From a checkpoint of a small image classifier: held-out accuracy 28%, trained on crops of objects in photos (Visual Genome).
Rows from block 4 of a small image classifier, named by matrix and row number. Rows with one number belong to one neuron. Each number is 500 + 40 x the weight over its row's rms, rounded and kept within 0 to 999. All counts start at 0. Numbers have three digits each.
After each neuron's rows are labels from the 100 images, of 14848, where the neuron reaches its largest size: "colour at peak" is the nearest of a few named colours to the mean colour under the peak. Only what is clearly more common there than usual is listed. The data: crops of objects in photos (Visual Genome).
# gate: MLP gate (model.blocks.4.mlp.gate.weight, 512x128), inputs 43-85
# fc1: MLP up (model.blocks.4.mlp.fc1.weight, 512x128), inputs 43-85
# fc2: MLP down (model.blocks.4.mlp.fc2.weight, 128x512, transposed), outputs 43-85

gate.90:585541481506561486536459518481425508481533437446539539515559484472579509437523463581487524479470501477512468521511466502414486528
fc1.90:513517501491525531474561456523510460369478470490582506462508583515433462480546427482402433497567546513477501502515556508489493495
fc2.90:436474498434451423470583510559587536466511502482501521466480536556493531518562523450474503491523514445496582517479449519530514436
colour at peak: white; pink

gate.177:508485487496483495510494540503561515524520511503463530453448471523500500563473442529495488513462540502513506542461473478449413421
fc1.177:408501511472501464474525496515561500527500511480496453486467538456534493457448464615472455563509502391457502537569505491597485460
fc2.177:468540497522484518511538553527417499532534439478531488485459474512468544504506524500421572502533452523456496455526546516479561557
colour at peak: white

gate.186:510483548550487465511540453474498504523490523476443484420502541492506436473501482525505496496592544500526477457495542472549473556
fc1.186:437463484532550484497462538563531457531511426509506547470467474474488516526490416512526474507518456489465496522464426460491491527
fc2.186:480540559511500492555547494475521491449527613476510508500507457550514522449475535561550467535507472507524459536474480514465483537
colour at peak: pink

gate.120:544530503568492561503512528537564395539473471504550466488511484497521538460487509544509463440529497525568473515539413469529406444
fc1.120:464541453466452471499529511524501485487549509530543506601498581466505530521516430502565522482494529533493495558499460449473454452
fc2.120:514483483510497466455553466505507513591469492475482528535481429430405495472443510552509566487478503482600536521459532501344486488
colour at peak: white

gate.319:497467513527573473544559504489503521424522481446513467514442464489441487511571541494507597545432421524516572528532471449504534498
fc1.319:497489500472521510492555535542483518539505527534533492523519497495459448512451538466584473499494488463561427423472486571474525468
fc2.319:491501507529517477490449544534467558490507522503548502480446458503571518541487497568507521444584587452551587463519457461542494543
colour at peak: black

gate.83:486518460479508578518421576472537485499491550475499512454509533527505483469540509506457490554490486463555475470525530478498478506
fc1.83:567495470468486556543519587565534524480494509551466534511557553548497520511513520518474571482553502536515540479569489594477465530
fc2.83:477490487436510500449610507485443545564504533446451488494458545426429468514449463455477448426475515503502469543478522475500499555
colour at peak: pink; white

gate.335:444490467447485507481442519457547498559487498451497581472477524558485494420466428592423492549561526484477458439551458483483524559
fc1.335:479477481508440497498525476480497464449400505595491536518527472555420506412527547549585489553505458469502507493536505542500484515
fc2.335:487510579501552498517475456502604520477486458503528457487502561511506437482480542519580454511473563469501458507465484449567465503
colour at peak: white

gate.221:497533564496499545591490514491507493466574577528519519527485516550490473526456543439505474522427523547641503490530498443526488537
fc1.221:476502419461516420517507567390453512512518560516450492567538543497497508493561582445445489469486427524528514472453464474493502577
fc2.221:521468509515531564543500510572428527436474501444522472489521519526558409551467592463462456450518496549563481521453477441583461503
colour at peak: pink

gate.290:461463503437490573456466495560424520515478489475498501478469438517522526448474446494538489527570524530446542498487538541531460396
fc1.290:434465471505468503542552487473518546559506545503508536514559538517571472557473477531497462544531500501506524533511431434495538508
fc2.290:475491486604561483498448474447549545540532559571464433531556466553451509513502522506527562427603509521490482419509551470535523472
colour at peak: pink

gate.26:551513511550460538526437488559454514553521538535527383528482544533612504488507567495506532534513514524563525450506459539419525491
fc1.26:524513569480505554495453504512431504514529520514459445569535469507433513460418502550524514513539536517467454464434539520478513546
fc2.26:490485449465510435465449512559557485545495494536626474511484515540528523504409540489520518435508476483562462424489487485552474500
colour at peak: pink

gate.126:458480477496536539502548475404463453469508553554489496451469525518452470497491499523553556586456422558497443503489534528453518501
fc1.126:492510482447463507511448557494466576540416470460497513500413427525469463593461530451502460514494531455487457574559510539525537465
fc2.126:465480482517484479445472495461510486550554464527497495435488482453544463476442460522478564519506452544538398487473507502482557503
colour at peak: brown

gate.188:462471519483490504482537549528452489481524451501474527557539502526479476485480462537493517578496418515480541452548552476454459496
fc1.188:552439574514485488525520507504531504552547506522509471452526467478508527547510494521480517508447526502431482496514513506465496511
fc2.188:547557461573493475551506477556443445518490514512487505468553526504442465526494520470586458473508521562502567539464525460473483488
colour at peak: white; pink

gate.196:528534492499520435492495456519502533429468546555428476432555475591480525498545554523429445570548495452522591475546492526472494492
fc1.196:523441495465505507570483556581482428487467536550552498513524534506474483531490461491502492476412443511534547472532538513474526486
fc2.196:559480489463449540440478541475465547489576512421450548496472492484501500454545539471518509517481496400538508515453509490504595496
colour at peak: pink

gate.224:512561545518467455489534445494468487390489529569514529499474558398459488496499522524450566465515482560477518530482497494581520489
fc1.224:470563469519494520486555536461478431492508551459483416506477516497537526500488455528469471470556511497566560518529437546519521417
fc2.224:512524525483490566512454498521450508468504504473466579486470517521534526511460514593474553518441461565532499445489507507421387545
colour at peak: brown

gate.444:461496468489547446470566479498474468527472469437538513557490545499536502494517493621494474537515444522553491534567603517553492417
fc1.444:471547449478481519474453499488539560464471499480504497520470452465456548485437524559496427528522475445465571445507475464553481479
fc2.444:538485495487502476464505502502350513457534510523537500481546525548483499477508482479487549430445534466491434569509480490468519503
colour at peak: black

gate.218:458518477409516512411475447516481487450453493497518537440514499509475497495524505551467481472455526572476516506493532434524489492
fc1.218:485541511503465543459495435455549499428519484407573458554586464508461458489505423518478491503591515457490545530508447545485483481
fc2.218:482511531527483491522618607506497531489532501500441475526473489529524546578510498507529487502474480504489408451479556491451477485
colour at peak: brown

gate.135:504488490504460550484522571551515426579520460507497468448494563479467555550520494402552521480446480559530534549482542517517440489
fc1.135:466461504444517514475481413513491553545521491468510478445474529478480548495448557494457516483489484491563535436506568513497531469
fc2.135:514447449480525460494571503466532482466457441472456540543505496484462439364505485492532525539488540478495492536451473522464489514
colour at peak: pink

gate.500:534506529444521495505479491541468525472444528509509517510468571531537485484525413444518531578453492444491489520453487460505452466
fc1.500:495483482461456520479456475411526600591512523562567451547473481434519522563514522509390470554474482494520551578516481545525480475
fc2.500:485486526476557527516603523474533414542512478550494495527414455489529450491503476447437517438535483469501543527478473548523502467
colour at peak: black

gate.485:453430516522542520465448501450497527498518569512454435464543521466446539458540545480502511491479452481515461523469569500512498483
fc1.485:546503482461470462569524544502490552495446509494470523478510512544444534490493541416494494447507556516565534501529556503520526455
fc2.485:488485397600480456465492483519412431510524466535517468528477469475536453512545547495510514531442478535560422513468418515513450552
colour at peak: brown

gate.411:518447559490490516499496560565519479512525481471551505462537546522486501451461512578566553457485449492477500512489476486496492525
fc1.411:541451461530507512540542498445513511553468548613468487504481509499503508527458520504437561573477456565562509526567505518443505540
fc2.411:515520522522459489561434531420448532496478492400499531533577505542466452474443513504408521515518551461559501512486451473488487497
colour at peak: black

gate.61:469480619489515574514489508516420486538468498526516539544506449486408521465450499512531522521438419456512499558458470480540501507
fc1.61:449501464466518486518410454512449452424477523506432473500492525451516546448498535461510557499540541600512485498474494465502497468
fc2.61:475520523445519472502536455475422502459601522463547525540554428531516531465450488472450551496457422532485506455426495513524513606
colour at peak: pink

gate.88:499582532526506444524516533491556472430492545503509550493541438568533501521485474523425573538509414557492509569477459536510469517
fc1.88:476586487461558453514490491552486466521534556431498532488495498469510477485495460452521560454497478481445466488527469479607453518
fc2.88:463479514543532515506540480473469544528422506534452534500528459508592431499572494493442513469456493510538484480453426480528509473
colour at peak: brown

gate.412:547463490458429491496514559489394504506451511520493384526480504466598562487485468546502411489467506479536484470483551548440536494
fc1.412:491472499483436526501491435483470466462488481410510453539500549423552522595541498508483483499449529430521479552489504518492530444
fc2.412:537549537505508488439526497504506503498482516494442534518535457499541409536477504436494423484527617532459442481526497486443514566
colour at peak: white

gate.321:447539515520501497479529538467481439442486533386439598549540486462489580515509466486463513467428486473511520490556481450518523559
fc1.321:505469497497495492469459525560571528491437465562451499512482537488463491487463500471563518482496545426538521512464524468529461423
fc2.321:444477483460567532483497574516418543522539442498497549503493485535551449551509553551518428473478539528499509533509503526462520509
colour at peak: black

gate.247:518504409486505482510511488556504539563464483488484519462462454492529530491556492561458535533507527500534615452445519527511482507
fc1.247:554491493495463511494570457443414491495493549570476478474433455455487521509549490496526563491532456409616499483444533447484524554
fc2.247:461529578506536516495447476452495463459501494475463425373511505486468601489464528517508447477466542517442421446511544518514508450
colour at peak: brown

gate.363:404614491521510476446482528517546487518482445504498467473491482578522518576433467471545469568553525543426549511423465512417457554
fc1.363:514513472454536494519421495448512505536477434509500550600438446494490454555567535537444490491504603521518576541518496426455570517
fc2.363:481500484396549438517513522499612532555473470520522522439468504498481495456525539534515527507502495576533475494451571529480496512
colour at peak: black

gate.471:485515585528544501406540469543537493546579556481499521542529466522473524456489535519469441497489501502490559539545601501498530494
fc1.471:538466516495502521459578505448530495521450431438491476443470499493548555494420547509481481551530495557473491473501501509565504478
fc2.471:522408520486524491516486450551494547490503509505539507435505521486493476496539502532503428552485550507512489476466492492447461508
colour at peak: brown

gate.470:501597491601512610474451429473472461532503412422533493432574476536443539482524398494535480543542467461495451529471502481530485506
fc1.470:533576508498474522501492534497435515536567489532476509406465515499416546481497471505435515499513473510479546475473483588494570562
fc2.470:466581482514507473530449506466531492473420461489527448500456498466503433471529473479506522565525580619442472539556582514500499505
colour at peak: white

gate.57:519553504479441474517555505513446524443441538477461524489497481502444538466457540444466413514517429540545510489500505506450508453
fc1.57:463504539474468558488522539469519522472482447441504522532565524553509477500466480607558534517505493567507517526504588513491555460
fc2.57:519512481536534454473473478504491492504470544549555494510428476493547509553452511493534563512453563471516481465496565511436506461
colour at peak: pink

gate.397:484449445468529490511597552506538526446434421474573452591473539525488462567470554506544560517443565512488547535533488580537501475
fc1.397:527481507467561511464456451519533464519488538551477540540457506595477474527450524476517565508500474480499450455519477488488492585
fc2.397:525496405510471430472524601519498464501526495464467504439543475431475451479514497474550501559593496566474482473514567490476600490
colour at peak: brown

gate.497:519519493491492509442530407377505563466497506523534536510530435520428508490457566502463543440536549507438540497534478485452524545
fc1.497:439471463537560540474527497479481547461395492510493531500499448545546467426545524539511517408494499504564437471486527462548543505
fc2.497:557540474468512430542426533517537458439488609444527483547485527448431528480502492513541467499487547440503520541487513502519529507
colour at peak: white

gate.53:493473540456486507537484517476480465519550439547525556525534603512453477474468582449484515443493481497557382533554512546515433453
fc1.53:516437411450480486520487517580565503447545536561432537576490495442457529523518513539490428481560538513446536489472475458543526577
fc2.53:517567559536449518418534494456513521443447532480456484468513521523569453489497491486496484543469541558613513476524491490519519505
colour at peak: black

gate.238:568515497513515532553588506505458515480500542527501481490484534505494534485513526481441525507529598555484499462482517488449505489
fc1.238:447491561506510523537505582518468461483526466453458524569570536540508473488437455484553504425500428473487468548500489445487533445
fc2.238:590467543507428493453413536471531549548569417491444466467436487467458484528410508509521449505477453445472519493474521499443507481
colour at peak: brown

gate.103:525421570471493493506472498540552551496514449519553496542498416507471511523477521530490525456560448487536500511495616528486513562
fc1.103:436480451532460478444566466525491455565446542523513512449470472443443441454513473381513491489514505532484585476447425503469509538
fc2.103:480485476457428502507515533450480575479469514512481586504455562461542416533472499503561513433489518524518477500395471492505520461
colour at peak: white; pink

gate.174:512489482565477518499558481503443400485490514553502509502460521508577513482476524483509453472499395530464484473542472421429523488
fc1.174:525497442503437471541458464558452456539556517550471541537541480530544563527543449491510462566487493494561541535466536499451510499
fc2.174:446580444478544516471507466462503589434480551513496470551527444523519534532457456546529546461433545554477519545416508497495490497
colour at peak: black

gate.7:492544561537448521440485482469413500553522555474527457556565497477535552459496463456583557523548437525461510519500528461487492512
fc1.7:468509473457605566543455522431512539488507561500535458502531431448467504552472489462522462523466463469521482401516566488491582541
fc2.7:451477555522460517526539508534438515474553561497491546477564543497497466475482502518493538543482497466556537508616455456456557465
colour at peak: black

gate.455:501466543544476602424575465532468507529500505496449512489504457552576537516546493575502477508475496492458419544514465506503467428
fc1.455:576463527529496518594518488509508567480516513490531460513515502474475450534486545507559405533534512505534464485508457522482385466
fc2.455:524512469396432480438505510412477437516488515514458488570483518482484457480472478534525571556451446496528514469458499555545493488
colour at peak: black

gate.72:500499567453518470523492449503480566523467560461455455476533451518468448494489512445493541500473491575432531570532476495510433474
fc1.72:466507438455484467446525515489509523530501526502508490526533507536479473483475397506534540520486427543520471573438468525453486470
fc2.72:461555506558498470527509461421480498459554511473502509469541476478566477441468501554513484466500486449373579533459508495499430487
colour at peak: brown; black

gate.179:511440475485487510531486569405548488494542485494559531426470569548531465529453560572539421507414507518486561543426497516564496484
fc1.179:469482476440513564455432475528477527490578415461498491482460508523448540540501533453508523414429500457454489520539480480462497515
fc2.179:453515557507534385487490522499571497470490508509436545567490417583469561518516422476469478515528437498563459522454482504532484491
colour at peak: white; pink

gate.465:500485448560500487490455492494457527560579526483536417445440519528507444518483457490516496515486505505517491425586515575554435440
fc1.465:559399460464537528535534567521569514440509530530583517441488508456484488472518551496487427521491499529540512537499501451458585477
fc2.465:534467486536499492490503518483519499511535568509424499432520477523496469527489486524479575460504451489505536401524412485511477563
colour at peak: pink; white

gate.339:458578497500577474531505465542535475492488466550565516594463505546529505450487395500491590503468451534454545545452528492478437532
fc1.339:455502584605497491577487458508441465506493603468419395508523509458451508393451495520546475547552517497571483493481485486551443494
fc2.339:564448477474506478464508481506469472417513525524486539511568512563536527447455538534457552485583477525464457508473514553474493549
colour at peak: brown

gate.227:489452509544484477452466398457465499538484534513539506524492506507479527585546493490493525528512555514481540521543450570501509537
fc1.227:497472504499489515473579522432537495531513578446483479525470494529586443550599457584482479568568509519564453516483508501451511525
fc2.227:565561491513509528496538495497562523478443492522557490486526474457400569490533531509512551451494545541509519474537519420540554536
colour at peak: brown

gate.332:521440479512546556510552464466451591481409506496466546501525461524554488444430549489541442483520586468544478431480523483477497494
fc1.332:491563468536462495503492542461450451427529458476451513497438522507458488502491436461499501487475479502447427533502541518490512467
fc2.332:541451491490521515502514507496497556505401544541490542539564551590530471512484494496436470570470530424549571479481558471534549529
colour at peak: white

gate.43:506456578500468563450555549497448485509505497487521457489500444545457465568471451508517492499514423498430459448513480542500479507
fc1.43:490524463558553418432500543503548495504459500511450536478532476514544492477503481550436525491605522557505564486477539510481559529
fc2.43:519456481445481496498536538462544480493483514420549528535497430476595529514494506489515607517517438553515464474495473515444486495
colour at peak: pink

gate.213:482635558505525466486484453493545450474553454533519537510446514546547482550492454517536438481499520523474477430521438511464566550
fc1.213:476549480501490445575462516560534405454487458453482501641558503467454469519452490487445541538491519536534486488487493541468528465
fc2.213:500561560520569547434532461540534580461527528479509527416465484472474564496455488561481534437478504561462515480464490476505538485
colour at peak: black

gate.152:483497537421464482495520477518457480496419473491521539460489462485507488489473483548517374470498502477518450495529519539472525424
fc1.152:498503517598470473528485463475515507522524484388572450528472510541487462609470551482489512536518415481525472528520567518502506521
fc2.152:524503533397445519506510490504434518560457494509460581494519558461508509497449447440512480501529509539453512543504504497521484470
colour at peak: brown

gate.12:565492436472618511501506528499473431513476426487476472582524485499540423552438545443498467498469553472524448574530464523452462511
fc1.12:508552617516516539522462487478538442481452494469474507588489503503543491450524529514516518502510427477508430424507530542476481523
fc2.12:470488545458467461544465503564491485523467495525562490447509480516501530403513443498524581479526495531515550549558483457463508464
colour at peak: black

gate.125:491564478504496554492608525501509514487526539503497504535507477529565495471434483482496424521559489497562486476501513483474492531
fc1.125:533548526516497491545462426468470475511452538513508506487487547454542545476490512577525506428538455517554409558575527540470505514
fc2.125:512456421502530530483551593460446554551450444530525511531501494497433485539386493489471489538412567519433565439476531481450630459
colour at peak: white

gate.192:468507532512552512562438471484467575467399549495506502530464440474554528540477560594523546462507499560499505561566468472573423510
fc1.192:545573510501477436531499485498515483554438569499487520530489424509504506562493470413551559505555547521501498548462503496532536520
fc2.192:517457563550507569407509448555529496512530510480458458429493495561578484448487506512495504477501521499501536434469462504534540443
colour at peak: black

gate.400:491528509558505493532489496466462508481505503520492477471546496543577509421531460481492490573574493391488535494471598448496426478
fc1.400:503545484513508475419506508518513473474485533447498474564509455517505530564455454531527552475497420554482536501454476481542462554
fc2.400:507541528462531501523453467532558530447507531464543501480459480571547431448429404517578523484554509481472492440546487528461458495
colour at peak: white

gate.157:515491481604517457534425484496477476487530515450474435488441509584551548427520490540470486549494538519443503440486568497501476539
fc1.157:465489454531499488523441483583498478374576452539477471479514537481512552487506534480478555484487517522490528481494436517431447530
fc2.157:536468541444495557476542464557508522505468518482437417562524471520433433469504527526445522485513536502470534485442526541561493539
colour at peak: white

gate.362:504519433502489541484514572527512472424604587473471520455454457548446509409493450526464522457476517496460473496503477519541517550
fc1.362:603536586540451487520522467502557515514489522529500492465454499444441455504511454584523501583482525467526470500466473444522478481
fc2.362:456464546529515431537435445509510470457464467475571525479570506435507546540425486487471499494468487469504474524507482485537521486
colour at peak: pink

gate.74:530534490447523580568491569484496545440532552525500474428504494599501518472496513479549485615497481539437499530503529472581500473
fc1.74:462515497509440471484456497476512441525526495487501500419527471515555478442591455558417441506435466566436501504501479509483513509
fc2.74:590504509504457434502538488526527481491471577417554487517535526501432553427509533457494568486457514477468562484523523534502478481
colour at peak: pink

gate.327:519495490547515569517487527494466523566486444500537504469536553532540578482407556433536479526503508531510463521521505536451446482
fc1.327:513504481511555550544443485602534438524498522479538491513487517480501419551448449482475580503516454544519544496416428485496486484
fc2.327:527448466521472406466482491504542471501515377478471463474530555501547509432560504494461550516538571467486486522486524494484494483
colour at peak: pink

gate.403:463520547457511448495511524528482524470473458411414512558467536553522458435452483523529524432514453484529480483465500451464507478
fc1.403:539484569515531477504450488568531489534450492458501488411434492574518424526464466610543540541509487519451480491466539553524491441
fc2.403:534484464502488510528490436452542431533572519548447499514530434450495449441488552428481447462456515538443517527602459455429545554
colour at peak: pink

gate.210:464459487544441535514494496486451566433532519555452456507504553424558565498487453452522482431409552470471548471487419528472511560
fc1.210:486455499530501586443514484493440518511523498502500486570452527418537537543527489509473421458458521436540523481571492463484436542
fc2.210:490509496554528453439499470534460518614508415464503517510503481530531502552510461496473495509541517459462457468511470551577496543
colour at peak: brown

gate.226:481530477489506493551516456461515498470482530434571489415505459540478418452513520402501515530512494587540519558530509521447505510
fc1.226:540513491567527423518543512518527540553404514554462456475508447539487443541508429516478573574517544456511405510503516558499455499
fc2.226:527489521480430482463513482437490478562492502448528533496464496467549609491475555531560423425574462561515555491475493467473509516
colour at peak: black

gate.249:474431497601498520496540441502476502568510414473506485502550544492464538485523571486476511490497487524528516446627531503435459512
fc1.249:605484552526482471551474491441451541512525543472471488545553485480499522522442570482496593465454455513492483499524439544557507457
fc2.249:473449553448552487619511487516523496458487512515543509487447457419441538526496467468505486451524498508530471485526507594456536517
colour at peak: brown

gate.428:482525510439507479457542498499431540499471432486480456496494455477511440500482467598457486521513475505474456523515523485520534489
fc1.428:528526551459481509509535511570550492456508517470576496476493449454511504480518477510484478580497509452534488482533515432549516494
fc2.428:502476477548519531534520414504492477467570485566437539519505568600374435546513554547455528515535547510503498483473491567561421551
colour at peak: white

gate.297:434492477411455513497467548547471498526542517468461579523500425563425420465487531513517475579508501443528574498485483526464482468
fc1.297:470462485481578508484529410503508509509537415476582451466508488532521524550518433451499550453523490524464530530545483448500432508
fc2.297:572484528510583501459550516491456512543537439486517509569545518442455481532483501561503502470470481478481395501471597509460515508
colour at peak: black

gate.254:535526538492515456491478431502505578507489536536457452503488419566505500541505540505482479531488419449463517523528507576450493549
fc1.254:539564501477456512483533432520540530500476490488461483516556478511539499537598548466460473457529529487469518479523521511456445445
fc2.254:513531530511450423490533476469494441528486520471551481455521408514521474485521514563521442471442532457461513484551422504480513530
colour at peak: pink

gate.239:426453456504544467466479341547457504457470460490513559498475517481535509589554521482509542512511470456462498520522449472495504504
fc1.239:388499438546483439497471514540485455506439532569525494498585452543520557490444499555570531525498487511519484403467481499515480512
fc2.239:518518537470516538540468563490552509494534527542471499466442534461514406485584455473456477499534553529431535581469569453450469494
colour at peak: brown

gate.263:513457471549504489554403533527562436456540492542451470467546506502529481482457435551458471460487403503496504502512537423486462457
fc1.263:501403497452522488527439494523485480449538501503424543450499499445579504493550522567446421530513514464521558502524432521525468453
fc2.263:511506537548442507487509545479465477438453528458501449496538487475498519434496486466519455498481473516549479488489486476526570556
colour at peak: black

gate.440:519441454491539510594535467527549525525434454579410524503440461543480537484491497494557446518485526430482509469486538543478518489
fc1.440:462447472493460437508471420554483555440492459392452487490533565509507476517479509532498475474574552536513520477476461511470551449
fc2.440:489519466479474432446507483460515516440515514499478484548482509454535588549487500487547433493523481488569422470458464469549533397
colour at peak: pink

gate.291:497492471509511462501469513547532475454469511477471438480559451502450421515482502503500414515498562513520468531478516563399517505
fc1.291:499493458475529515488502425557456555536533440509474430546512517529550445446566505500519467477517484427522542514522505507509446469
fc2.291:513490481467513549493498502566492483537523561529449529563494600556456554489475542498555504419537494454514515471511546525476491499
colour at peak: white

gate.322:505480505524507523495478483510542500481522477482554496541491444445474477534503529427488498465537431469502571513450435443560491486
fc1.322:479493508473514532502460531545486502495448509547506447547517496588475549485529466439544478462532497522575491531444497538456474514
fc2.322:444493516524508515484523495516489476575520478434518478466495545527453521482518411492517521474532430458427501440533549492473435480
colour at peak: pink

gate.243:504485470525490550599551489434442418530568491471532509520496514546497563523447474507561438501515475458518487506519594533570539461
fc1.243:492485561516461520533530491541439580452491528464508512539539496473483442500543480472523462470492545484531500500432423528547459483
fc2.243:487536510524473551450494492531549530459527522567496558444466501467507524548503538450553538556498477456531437422526540469509475531
colour at peak: pink; white

gate.375:510463476448529565540504507530501495508560408477476492500471497528475447479552518496507459515482503512446505514504493454477573476
fc1.375:470589529557478499585578543576567510511534496518497523482493410459446493469488533517500514485458480476558450474443468463525417588
fc2.375:388474477521462546413514532551554495527464518485511483404522465495478498521411485504493541506439526499479521517556511494502500505
colour at peak: white; pink

gate.231:485454528528507511513568488445415506447567491464516445446459513435452510512555478543513535549563496515387491578501520495477419431
fc1.231:496602506529580470430490513502508548508556474584514502511487463423526572480533550498506504554533552455455558537492525468415440470
fc2.231:537493557473546496442434484495503450527413546442506477520485585540451495495518538541527478483421543518556465510566517490475501538
colour at peak: brown

gate.145:468495496515551446465512525491507522518542516562514462461519538571483474437551456537468570532552468535494418540498497481512459476
fc1.145:478537520561544510469509488531487509476482519448504460497495423515527490528513460472450609488551506479539476492487499502470440477
fc2.145:509531491412491460540596438499550513502522483534476479507514542561560510487508511481531425486510494477471514483520531479478596519
colour at peak: pink

gate.418:542597541442523446476478500480555505494495483473516479550414456472515515556489514469644565468504517499509522456493447472456466468
fc1.418:528524457502515541512444458555509525518486524534513474514531467544497468438625521533469464541530490576492542526556505463484528474
fc2.418:529393506508447447542562471446491422535516580557504541512524564489491461602532524546504483415457512517536509493490499504507424445
colour at peak: brown

gate.10:534525438469498502479513539459457416491523549517544537480477474555546612524477487430483481547529578547488513539484545454580486491
fc1.10:539449488505518552428508560526504532425594543473487536490570443546498516499479458522529576507525523457552527418416511501528547501
fc2.10:500578548418402472535473473556516538457506490565506514444521503494510513562544478537518532449550519556507477460576449522492453561
colour at peak: white